{"model": "class-conditioned image diffusion model", "arch": "dit", "mlp_ratio": 6, "num_experts": 8, "slots_per_expert": 2, "patch_size": [4, 4], "positions": "rope", "eps": 1e-06, "final_lr_fraction": 0}
Rows from block 3, named by matrix and row number. Each number is 128 + 32 x the weight over the matrix's rms, rounded and kept within 0 to 255. All counts start at 0. Numbers have three digits each.
# ada: adaLN modulation (shift, scale and gate of each sublayer stacked) (model.blocks.3.ada.weight, 1152x192), inputs 0-38
ada.841:070040026014161101141031035028050031037074126093138018021069243113079181173219255015188006255039086240094238044198231
ada.842:111108104103124107129108107106148121092125126123094116111113148121141118133149177106129102154123140167105162105132155
ada.843:105096081067085088124090081090144098057123138121150099105130161120146119125183199088132070170096111209116198070134173
ada.844:130123114097130124141120125122152119081100138139157124132108143119153130109123144124114108124124134142097136106132122
ada.845:082067089123050084068102065129096116104180122074078110080224155124098150170158127078172125163100097140192138114140155
ada.846:107111095085106079127108100093157091089121143132144098112127162121164155151172186099111074171099130187111183086134189
ada.847:072041043008082062091042026053110081000148118081112043044181199128114140204221253031145030241053111230134239037153211
ada.848:100077095088105113098093075087084104104161073099113084085161159109080143180180169078152089180073119151145169094146185
ada.849:074052067071033072076065037092093097068159141072103083063223188132101139173191179052187096180069078198207166074152189
ada.850:100089087085071084101100077118130107050141145098112103096179154119131154159159168094151097164101099165137169086132168
ada.851:105084091101066061100085074097131078118155138098151093095186138125141093142160136089171095163098078204174161084147186
ada.852:102104091098088091101105094128144112086153136112117106095156162114135151153145148103134086167103099152138164091155150
ada.853:104103108102118114114105102115106115120134125101120104099140159109105129137150168096143105185114113164144152125140146
ada.854:133108107061161128146089097086122106073122127122159091097092147121111111129177216094123073221102114199111215095137139
ada.855:080038060036066092075050035086071099015152129073093058051220193136083176167219217044184070231065078210176214070155201
ada.856:078038050050048061072063034093109091036163137082086084053219170137104142163203194051144071206064066210149201055146216
ada.857:119134129158100109120146134142135125140123141128136147139138125109143125093104086136127157095141123118151090128128118
ada.858:092070049042064067117066051077133057057136141104148074076171185133140139137199211060168042197067068241152192060145213
ada.859:130102117133104128106124110142101136128134134106107126117161130118100148127121120108148131124125108127131099123113144
ada.860:127113129145105117108136120137084114170141125112133134119178117131097129124130097121176156111114107112166081147123141
ada.861:101096124131078121093125095142093126112158135093100124106201126146096142140133093105165150117102096114184095133129131
ada.862:113106120127131140124101109106093109127136127104118100091162153150094137147140137101173134161110126132168138138160116
ada.863:096059061002128107126052050035123095002124130115131049072115193124108121166222255053157020231063131243110255040144175
ada.864:108117109089120119132107106106140119086105139115134107108121173128140140124149188102146103154109127173125159098130135
ada.865:108080078086088061121075062061158080107147114101149077075135168104150086169194189069145063194092119230153200073170203
ada.866:083062073080042089073083051103104097088162136083098091076215164117107154164175157066183092165075092181176152092136181
ada.867:133134111107149121158113125115152125117113124134150120118100150120148129116140161117117096153134141158110151112138157
ada.868:072044030000045010091042018006140053000115146092183025050166252082156115198255255022114000255030109255126255000154255
ada.869:075066081091082082091070062094101124092154131072081087071172166163109145181192165066168105193097093173180190085149186
ada.870:103111103121106110119110109135139119100133156111111125111152138133140142127142138111147118142125098145143133116132138
ada.871:121115118139124121107109111125120118149141121103105120104152132139115118149152122107164131151126132155166141136146130
ada.872:116060062051100082125054047076147072047107171096187055063146189087121095119197218057149046223080106233145201051163177
ada.873:078079052024086093131043060049141070017106139124158046067111201135153139129205248062138024205067080253151234037185175
ada.874:103066072077076102096074056087132092064158128098105084080177151121111152154180182080161076194087107195130206089146161
ada.875:110073107107103098091090071101131092119157108102095100093177138122100114155165148086163095182106104159160162109139193
ada.876:132130120100123101139111115098171112116120126134155111128122126129165104132154146124108096137124145179108186096148134
ada.877:142112117109133129128109113110130117123128122135133117120142119123121120127144146118130106141119116157122148115121143
ada.878:102098085083095056134081082049157087102136132118174081095119169144167093152191203088142060175102123232139200060153200
ada.879:145128137134151123136137129123181133137113104156162126133145129108134068120135125134067132131140189132127144128150134
ada.880:117108122129101119108122107130100126128137130111111130105175131135116142138134116110157141124118108113161105133127131
ada.881:097099085078090097113094091103141107064130141124148100100139169119161121118147161096123086169107109183126164076146143
ada.882:125090081037136095127083068053146098037085155124182074082076197106122108131220255062121034240083163255089248051135176
ada.883:068052039069023056080055037089151070072174141092109071074209192132157131157217195055149060191073094235178207055146196
ada.884:113086098078100098123095084106154111046134152124105096109167147148156139146170160103122088153104112172116170083137165
ada.885:067036046056049071082055025081108069029187114070088064048199173124100151181201196041196062210053070194169190066156193
ada.886:080082065085083050106069063065211076106156114104108091082141185098180086135204198068140057198098139245154228049154189
ada.887:088058070032075090089080044097117096015140127115126074085166178116118165166188206062122050206066081182109203063144176
ada.888:023035000000055004099011006000209042000118160093124000036100255123202088186255255007091000255035117255115255000201255
ada.889:106102109126082105098112100133097116138157119097092123104182136133099142151127105105175133131113090117162107130134152
ada.890:146127115082134129147124127122161111055116147154158120138124119115151146106126149142095088124127115135086157106116140
ada.891:142150140155157139152143155114156123147120122148173137145092105094140108115121122143131129110134151126115118136126119
ada.892:115105072065141072149065082048169115086122121123184066075080168114176093173206205076127046210100166232102218049182193
ada.893:062049033003075075108033027036136076000126143087110037048144211139127153175227255030165007249061109255126255021147181
ada.894:074073069042147083113076064058153158051120104097017055072099199160110144233227238052100045235099196203109255052175190
ada.895:121107117109112126111115108118118134090131126113118117109153125132106148147143144110153119132119123130126133117119134
ada.896:093062089104050090079092057114109114087177129078087110082224155120102143164166148077157117157095098166182156096127169
ada.897:131131126116116109132127124113128125112119137132165116124143128126140110132137126125134126117119127147142127113144128
ada.898:055049027020095050116016033040172072000165131087098044041121184156173137170241255030167012245069107255122255025168199
ada.899:088060046024074039106049040028149069039132137098165045074147201096149080153229255044151016238072106255137255015150211
ada.900:126106123133098116116121105123101116125132145118126120106180116141121145142142112111146130124120112132150100130134153
ada.901:115132099110141111141117125125170124114120133146125124121084145139169149129141156121106096142127137154077153106129151
ada.902:114092090069091097109102083111151098067119169123138099109174163105130136114178178097120084161097109196115181081115164
ada.903:104097088083115086119089084080129094083140129104137087087130166110130128150183201085151078209105121194142199085146163
ada.904:103087079041102081118095071079153105039112147121136084090115179101152122140198237080121044209080136222099227050138194
ada.905:121104107090113120120107107115124122083112135125137112110148156113118146133138153110123102160119125152113157102136161
ada.906:095053060057077097094061051094108100049156139100114072073178160131115150177193195052173074210070078201145186068130178
ada.907:088057075086058094078082055140097127068176125079057109082221164127112167169161157070135104176097097155144146100129164
ada.908:144144127134160138157125145113135126148118132137155123132092130116136118112143149136137111144137137153126145131143136
ada.909:121124118126116107132128121113134097125128141128160119122132136100143119111124148122133111152120113157149130112131146
ada.910:154168151131180155173152167131197148110096113169144145157076099118173119100104124166091123105162174115075131134128087
ada.911:126124121114153141136121128119131131115115109133118112126105129129122138134132153119127108148135131137110160117134126
ada.912:109097103119103105107110091116125121096157119102105118097153134111108134145149151101163122163115115145143155117130147
ada.913:110083071046138094136069073045177084050112106124130054083096183120150137176201230075107031197088163215074235057163186
ada.914:127124115126147125137115124113116113153116131124128115117103139124127122129140174118147107176131125152134153125134135
ada.915:098062090103078104092081066109083123106168123077098103070203162141092153164165154073180119177098101159175148111132153
ada.916:117084086068095102130091077095137091054132142122118094099165162129145137145166177094116072173100099179110181085138171
ada.917:090071090104060087085092064114100108088168119082091108080219147149105153165161137077174121159089101167179142111142153
ada.918:091109089092111112132100103112133127082138138116067113100110176127154173167173193095129079172113130155116162102129179
ada.919:104095101099099102106100091104125123060141121103120106093166139130119127160147139096156117147116104138159160096140137
ada.920:110110113124115110111112110105110125134143111103121111102148130124111130163140146100160125162109119146160146119138140
ada.921:075076052065070034103072062057152062092168129107164060077151209089174102172207222069136039198077105244154216046165221
ada.922:111108099105086093119106093104134101098136132107148113107148147116134123136162163100138101146103119178143152092133160
ada.923:063076068085080064102065062070169102079158120093072090068137211124160125168173206068138065198110123216151216061170182
ada.924:119057090102073097071082053091089130106150126080098098068205134140076164172190154060172115177093119179154168099118187
ada.925:060027049076016041050054021078142085073197124055079073046229202088117126171191190041179066215079089227203213054161212
ada.926:086056069120046052073066049064094061185189114069134080069202165112103084183204164051212094179077091228206169086143217
ada.927:090074097091077085092093065098087089094150121092121098078203159125110136163167155075170108183082078162173153095146186
ada.928:119109129157100137101125121136077125189152139107102132119182110141096141127126080117187168099107089102191062153115123
ada.929:104101102125094084109100090081142088145155090107127112103158148096127088141156145096167110145107114185168164108150162
ada.930:099092088063087096116099076103119092039130137105124082085161169126126132149169186087157080175082109181146170086154155
ada.931:102091105094092121104109089120117108088150131105098115106174143121097152143158150096144110153091105139146155110139134
ada.932:119072091042108088103065060056099098043125126104142051078161162142106113173219217060140047228075133232136228063144192
ada.933:118113119135119124119108112106106128154135119107135111109147131126111116133135124108164130139126131145160134126131135
ada.934:079087051012121046142062074023203079000116127138141042077082227102214119172209255073087000255101131255074255011172211
ada.935:080062054035088076118061041061154094019124110117160057070125197130158108163208230051132038222070117240120244037168184
ada.936:124129115142125105126113119087140108198134103127157120121114145107140088126139129119142115145128144186143164105149151
ada.937:105110102088118100123106093105145112101115130122126099107128157126137107145163171095120080182116131192131187098139150
ada.938:118101099076128117142098091083160109071082132132171087102117166112146108136167183095120084169099154185099190078146159
ada.939:143167148160162144160159173155184149145098123174130169164077114125169130091095079172088151067165153101081095138124115
ada.940:086068064074054059094072054080159083061148136105133077073184182112146116153175175075146075186081096220156201061165186
ada.941:082066060085039051086067052076123064122178137085142083078199152101130129164197168062176069176073081221196183074145213
ada.942:029010000000023043069000000058106057000156159045096018015197255169121177192255255000182000255046042255184255012170235
ada.943:106111104083129102128109106091125127083117120118119092105079144143135144176164175094130075185101122155117181094155158
ada.944:102101104100086096105113098114136104116131135115132114116153151106133116119158148108142110132107114180143152092142162
ada.945:092089083090071102097110090147155118041135143120060126113165184097149190121129150104115100143116107139093144080104154
ada.946:093075072073071074112080069096155080062130144107140092093153171109161124130159183079131075176094096209120176064134171
ada.947:120113109082141115146106107103141123085126124126126098114116152118148109150162187109119082171107140166103170103141137
ada.948:082038086077072107064085043107079118042165130074043088056205163138064165176175176056156101222090107138171184108147169
ada.949:123113105105115114123105102106120112135136139124143110109141135125133125127154157106145102153108115169154146117137147
ada.950:094079088094062090090089069118111111082150148088108101091199167132124140147166166077161103172094097180166161089128170
ada.951:146110139165112133098127117138084146162159119098120133110188094130082136127114060120161179112139127094174091158126111
ada.952:095081081086085076100079063082125088095147118090135083075169183125112100139195193066153086214090111226176214076166167
ada.953:033032018017027009071031011050134073000170155063126045042195226126150131203247245024138027238042093255175244000150249
ada.954:098082111135084111080109088126086130156175124090067119097201134137087129159151102089175150140099106130195111133132148
ada.955:087055074101032070078085048111105098100171130079092104079240169118117139160163143069168105163090083184174141096138189
ada.956:100085101111069095091109080123106112098153135103118112095196144137111139138143132095159126145103093138169130111125153
ada.957:160176169148185186169169189168166170099092119176121163178070096137143133089068094184082164069160158064063095162112075
ada.958:065074053069055039088070050084136099060160134085104081070155200111152113159183198062154058206085104213154215037164198
ada.959:085067092125057088077092062117090133105179103072084107080204148142090122178149120070180137150106109141199136109134156
ada.960:089081066085062048095092067076127097088140133098146084076174171158149130153191170080158088178077098217139188052158192
ada.961:095094089080100097110094092096114090058154090115124083101133173119116136174169181100145070181090093141143170087141173
ada.962:126109109139113118114118112118134113139140112112099125108136133127112144129131141115151117140126109137134142132128138
ada.963:125113111108110130123108114136091118120143129117129105112157129128100146123138136117142118133108101129150112132119124
ada.964:104106113120097121098124108136105133108155138107093110112169134134109145152137109112117122139111108109151113130138123
ada.965:107111106131098120113109111138128112148147111112107123115151147119117126129136138116147131130116110141169124137146126
ada.966:122124130145126119119123125126115130155130099124120134121130118130109135127120115127143142126135122119145100141129141
ada.967:122127138138121132128124129145109146133127118121104109128148117162122137142115120124146162106121120104134101132120113
ada.968:121120127104114129119112115116120123122133140116122127118144129153123129127142153118139109132115105155142139124119150
ada.969:122120120154122142115128122137095139151153115109111132121144135134086132125110106121156155133117109104153088163115113
ada.970:149131139099144141142132140125160136080087158149150114135113143130156162136126150140102107120117132114082136101110143
ada.971:122118133152121127111122119112102107162140106111142128108139127131099124142126103111167163139123129133163106151139121
ada.972:250250255255255255219255255227091255255079099206148242236059008176086106039003000254104255000240219000103000255037008
ada.973:150150142139154141156153150129160136126104125148136145156078111125153135114124145151090124117155172123083145139125113
ada.974:128131124084133126141127130114160121066098135149131120135101142134160144112126168137126089135120130136104147074135143
ada.975:133145153118142148141150142128153129111121120145129153144112121118134134115127131142095114118126162111099130140116109
ada.976:126105115113128113115097105110134109085138122110112116107150134119109128132144151107140117158118120156130158109128145
ada.977:085095089073104100117090093096122125054140154112097089102137182146142150150159160099140089170099108147148186081173125
ada.978:128122113112130117128122124122144109089135137138123120128130163093136122122134151128118091144119129126120146112140147
ada.979:154161172151169168151169170155150145123117124159126162163107108087139135108091102168073157094157165083088102157099087
ada.980:124100096098103111119099100114119109097136125114114095107159132138110130144152162103149108150099102161136165110127141