Weights of a small class-conditioned image diffusion model.
Model: 7.18M parameters, 64-pixel images, arch dit, norm layernorm, activation gelu, moe soft, num experts 8, patch size [4, 4], layers 6, width 192.
Rows from block 2 of a small class-conditioned image diffusion model, named by matrix and row number. Rows with one number belong to one neuron. Each number is 128 + 24 x the weight over its row's rms, rounded and kept within 0 to 255. All counts start at 0. Numbers have three digits each. After the name is the row's rms in percent of the matrix's.
After each neuron's rows are labels from the 100 images, of 14976 (inputs lightly noised), where the neuron reaches its highest value: "responds to" is what is common among them. Only what is clearly more common there than usual is listed. The data: microscope photos of single blood and bone marrow cells.
# fc1: MLP up (model.blocks.2.mlp.fc1.weight, 1152x192), inputs 0-95
# fc2: MLP down (model.blocks.2.mlp.fc2.weight, 192x1152, transposed), outputs 0-95

fc1.68 088:127147087157140094070155098157149120159140115129099095149114078144108140150115146117092155089089112129160133119097098161157150170135142121163113142137104113119105133133154116117142103176130105096125124115078121158126103135136097128118151135082165139149141114084111157106133133119106145091
fc2.68 085:146103105094125160115115136152141128167187100150121131156135136118121113120148149152125183122155134120076093100135149165114144114096122116083120096130164135128120119111104130078111127169160173118129111141132140116137118143141143178135106136090162104124118121131134069172153133111133066178
responds to: cell type: artefact

fc1.722 091:095131118104127143119114147145189106115141165111133156149146173103112168127126120120140122128171165133099126096127151102137146137117104120132158091160096123104132100102138093087158163132116124135140152065149109147150171101144100170105153130109115141151128112127103159132128168149097074150
fc2.722 092:162175073151056123147162119097074178161149149117109145085137111139127165160145141180133136089102172132112145132132127135102138124159154106159165118115153124131142112134087124154142150087139138106120129143132147087125134154116120143162139133152087135132116149115139133144102119122154144119
responds to: cell type: segmented neutrophil; smear: peripheral blood

fc1.517 090:131120129142114097152134128103121118115128139102143085081157101127091132147123148090115135122151117137143114097093118088114119116093141162122155105101135172119111100151145113135185130141160111129151111109087098138116113161186164179135130131097146138116070125141150135105133084123098119125
fc2.517 092:157150136146115127171127126157126111131107138186131125140124141141110137132154106167117123130170094121079107160108105113140165152129127151139135126148139089130152144207142134155118133161081092188144120114130105184121159104131122141148130124144173124095122124129129143123136141080104119128
responds to: cell type: artefact

fc1.600 141:143110120120120153137133114119109128103136122090143110120065141115091161166165149142154109142121135142146128164177144168132131100130103123139123097174209152138102115147089144078156134120136149139118126101155139116137100083130129110116109165079136097118118129130131100115147118118137108152
fc2.600 116:135123116142120122126128128159143126100170148078115118122127173156161111142061105159151146163125123142101114135136143148107107063127091165116143094183121104155105147132106115152120126138149161139099106120155121088162113179123098171128114106116140123147137075120169135108075146142111094140
responds to: cell type: lymphocyte

fc1.181 102:144183119129107094089135150077123139112146141145149098136125117160088105126109145122125100104159090178148156117121116118137097164072136105134108094150115138151076123122125099132175124136093122089099131157149100136074098135131156142132104162103129124138115149151116152131129160136154133136
fc2.181 106:103109145123095148137107134103131145098113122107134129134144144123180130066130148140079124123153101158138123151152076135089084114139117132140085128157097114149138146138110100113130128119106154160134096125146164145110143115114126099134151102107163153168126153146140124131188095103160125202
responds to: cell type: artefact

fc1.64 115:169185110133122108112145141098120158096148128117145128112075130124155135190060137123132147128122148129111127153101152159147111135107099115132122149135092149115136174115121090178098123106157138146197116087149135131120120155097106134093116129131148114112114124105130104165164149114115134110
fc2.64 102:109108147119138133148150161148112116120118137142102126117120142121124132150184130132139126104118121139132123126110120105129151116099126153139132131128096122108161141139135188165121181155116135156157069160126142105151157099164110131129114113157126141151150080135111143115108085109132092136
responds to: smear: peripheral blood

fc1.12 094:113150122069148160129102104164117146146093094133097133142148132129111152107119137101164138163094158138131148120146141181157126080147078137126127118157121116101115134134146125133080151112146121114165149114113163139129115091114129112131151103133103110091092102120095163124140181139145137123
fc2.12 093:115139063183127092147134140116137152164123117123143181123128118130131145134132110097156122100074130108128145109103169141164123146099140145120167142133147129080138113119103139146161158127119129137138099135154139115139142170137135143175145117169069106151132131095156116193113109146180130092
responds to: cell type: erythroblast

fc1.178 082:097128095118129129131101177134103102084140147141148126136109124102180118098108169147079115139170116137120162126111121113160127111102141150131152135118114153156113126160173092159143106147161092086121148125152139125104123130144135118125119179123189130120142162146167138157161157118141091121
fc2.178 093:099108092104166134148124161183150137067166146131155146136130107112143113083163143152133166102130175100099131157104142134157153136137095147166128110166128163128175135115110122095148122150149151100103110130140145130142102132081140120134157137135122123102132121131149135102107113113089143154
responds to: cell type: segmented neutrophil

fc1.380 082:114123078097092131152110115142175124130134130138172118085114149161126146128141165120125147176149132133128173080136134144120163125159122132109140156098141108093141132123113170144111128166124118160125165108104145121136115133109135121146137135162085123133120137133144059151108090129113166111
fc2.380 086:130159141182097124151168091152118159112130121113161102135088134169134136131101141120079135127115165111078163093113140168125136135099131112131133151145149106106124132155145130099099102108108122122109179137158106122116117100133130132128147116160146183113132159074127119104151138132148163116
responds to: smear: peripheral blood

fc1.332 101:115121106085156154113131124135120104117167095116146115133109170107092127090152136143135144152115133097114152147114107103177122118097132144160143117140161088139108102139116146125082133117146112069144133127112168095133087122141100146166147153099150101111124134124130141123161110134102144146
fc2.332 114:162145130152113169114134125086121093078157139144110132109146131122082140119164167112133123115127124087136131112105144116126155137117139087172163131168148157181130109125126096100114113098138118151124158120153114159134104114121124120110138121123160158106135122124138077106122161128158119104
responds to: cell type: segmented neutrophil

fc1.578 083:113107162101111195130146130102156146086081151134111111122113140133111108145114136113105130152129134144145142142147177071127106124110131111129105156145127097112127086123116072122106114111143105066142068123138136124110137131134162120125128142115131129143143130113133091160106162086182149144
fc2.578 100:112136087165093128126145137128127162074145140152115165118118111108134106091130106098124130159105131151079128102091127102141096117161112120157160133166127156118107145146135118157123143130119133124148154151131141122106143126131116146122177145129153105098148106137124124127140133116119089164
responds to: smear: peripheral blood

fc1.337 119:137128097107128122112129110135121126091163098088180114103055151120148131151159111101134102132124126136111112179141142156139164130141157137140119115156154154147122155140112124034133117154147113156103097103150137119130128133147128153149121124127105111141145124136173163111144108111108140163
fc2.337 106:161114128100103133109137148125135116120117123082143163115142172147149112133105170160136182137133134135152077147149123109089155117120134124155115119188151119107114143169133133122105115114112172155078126145151095120099109125134148126183103146132154143113107103150085123116157155143166109187
responds to: smear: peripheral blood; cell type: lymphocyte

fc1.461 127:074129100122115132123165113139143132105133130113132135138077105126158135100023135103139115153128147114103119122088171141154113145121132137127099086171111113120125170163079141142124132130167119136128135115128133146168137134116137124103123084122150106146067098128122156123127135136092159111
fc2.461 104:132108153110118123112138161164146160109105124112119163118118106141138164149194154145130146135130128121130108136093138109115139101144108137081146110167104124140116123101119129111161112149177093115165146119113145115129183140137110154116136145131101127143130091147159087152129115125120123104
responds to: cell type: lymphocyte; smear: peripheral blood

fc1.212 115:120158129123141128102101075094138170096154162130141134133129150097145143106131135134114138111164176099108116171125109129122140142138099135102139129182153105108133135144122158118121148131145082098143112082147171145153161107141078165101096116118173082139126125187108125121104117124109109147
fc2.212 105:133149116116145148112147146118132105124152106139126079086121153127091093082096156141126120158108132136099118114085122093104101180112070111117130115124080156148125154123112113116153110120128128137195126139098117172099154150141138090096122162152153108140142190146161118101108093149087119159
responds to: cell type: segmented neutrophil

fc1.726 104:104146088140132120119134124148101100074125142089184174108088125125170184163121217095157097131132133113062154150147141153137154138119164145110140110129170136126097140102127091117152117151150145117106150151097119150126162116096101107153134142105158140100106110122118130079121117162141116130
fc2.726 098:118123123111184162164123146092138123108124099151158107105105103083119145158149086143103149128163133126136166110123089137080158141118141112155132157101145128110187135162113114126149106129149132127202127116105140121135124150122169149113145157127179168131170161099131113140154103090115126123
responds to: cell type: segmented neutrophil; smear: peripheral blood

fc1.359 096:168148118142196163081131112129107126119153133086182177140109159094121162111136125097109142106111130130135158164104117124097127169140115162131133172127152129113145151109103141134113102135139132142087154130146117141147155081133123133135122115090134126130130121103129070132130141113158141140
fc2.359 098:135123130124156149134119120154126125158201119115102110131135132108120147152068146136140122117151084129145127141144075171135138123144120139123105146118144153143150125135137118109119128152196067127112089172138131080122152137127115114140139140142138134149134149113143105134127155123101138140
responds to: smear: peripheral blood

fc1.16 082:134142083121125124090150094180156130116092084107175166130105109169121127168113135104127120124177152128157122119196151150156168119159147155148103135127092115118116122173153156076139079149167118132115167142140121110171141099164119130122143122114100100128126111107116149146113135158105127130
fc2.16 085:152110140110119130103135155119146130131138085158115179160098098149164115145136110152153134155109147133136142137105120136138148115142106123153133171150155127126137155112135126153137093129088131115088127130171128136091079094151191127127136132124157065138114144118169106154154141115112116107
responds to: cell type: segmented neutrophil

fc1.728 179:145117073098104122151133123145143078093126141103146152105097088126128172105107188113118130156121183131148138148133133124125142135105139167129133134134138123149087146187098152084125079166178123118088138100130134149153137078128156116126125104132117144129111121141151107145121129142114097090
fc2.728 145:139118120117126132121132139129109133112098129115083149140129116094149112103083111143137105125108139140146137176157118099121159130137121068106134097171151121126151101144135107098101151103097146101083148136136132094120115192129124121119130101132110096109165113115095132106138139114070104080
responds to: cell type: segmented neutrophil; smear: peripheral blood

fc1.361 126:119170072144157143141150144141135125076192150099131114143066115093111137132074177104133150139160158132131126135113125135157113146098119151128099135143171115088154157109096151128114166137139159162152121092128144155124153127111134148165076138076146092128112099113158100153144103106090094122
fc2.361 111:118147137118106145118107107134095152081126127118120112128099102130112106159160129120167113104125144125161118122078138114079124127078127149100130159186097141130116142140106155114158184103150123147119152090085141137112068144142117115067126127115138169119118133131147120139148117147109121141
responds to: smear: peripheral blood; cell type: segmented neutrophil

fc1.449 138:133128139104115150121141089087103129136087122133097102148094166127129128166120141134140146111116122126116141147114145134155123135127101131157117126164158150118113111111139120123107137125118170126127201101150139108122123101125076150108105120116126115093104168148104105136182144130105109111
fc2.449 120:108131133119146140150145177131112114165134149108125129127113102107090122186146112168085106129106133130156093121121125126102131183084149112099162145148076167112163124106137108141127116160118157107119111138097081132140126115116110112103186098067154151127113148132073117124097137112162149147
responds to: smear: peripheral blood; cell type: lymphocyte

fc1.251 094:108167128082153131136158166110130120150155108119151154057151142081129156141123136105143103088095126072124108131127120124132121202128092171166104156129118086120174099155139134133104143131176159158132121141138141109165140097177142142103096130145134097117088128138109123133155109125101142151
fc2.251 107:179136128166162131134098146085141159186157111137113104122139153153108144122142127142167109104123099120144107114119108127169146104096090131127150168118161142156096166099137136153133130117126074111131108118128153178138126137124113107147130133117140167127124122138173147187109114143084103132
responds to: smear: peripheral blood

fc1.430 120:171115115122108127110167093149161117141080139123064169157138152117169150101148141150128158170153143142097148152127085127114165122126117111157116062126132114124096133104117127138119112132135129102080178147107156104169104127119133102154170123116131093108109162146094142133148152124129119071
fc2.430 121:133145124122161125159119142109112138130120127128118132119149109161131116154093133160183117131147147117177156149138105095150127070170141109120152108182149158135104142168096107182140133127098097142120115149170132140129114088135132071129125127124161133135161097091129113105101171055148119161
responds to: cell type: blast

fc1.396 090:101147166182086147153174143123159110106137136127163142121128128127112147167135136143134135124147166159112134118084111179157149145151203127146126129153164138134116133112094164093134152127199123113118165128088176125149169121135126121120137153117142134164157129146124144138138121119139109138
fc2.396 093:156127134135132116133073158165151045106172154102124122146115134125105138130125119120099106098135105130162172090092086166135104100152100136127149147149104119095156140111127139159163139095167133109129102119145137116113123148109118146138148117111128137124115088119102114123118100116131094134
responds to: cell type: segmented neutrophil; smear: peripheral blood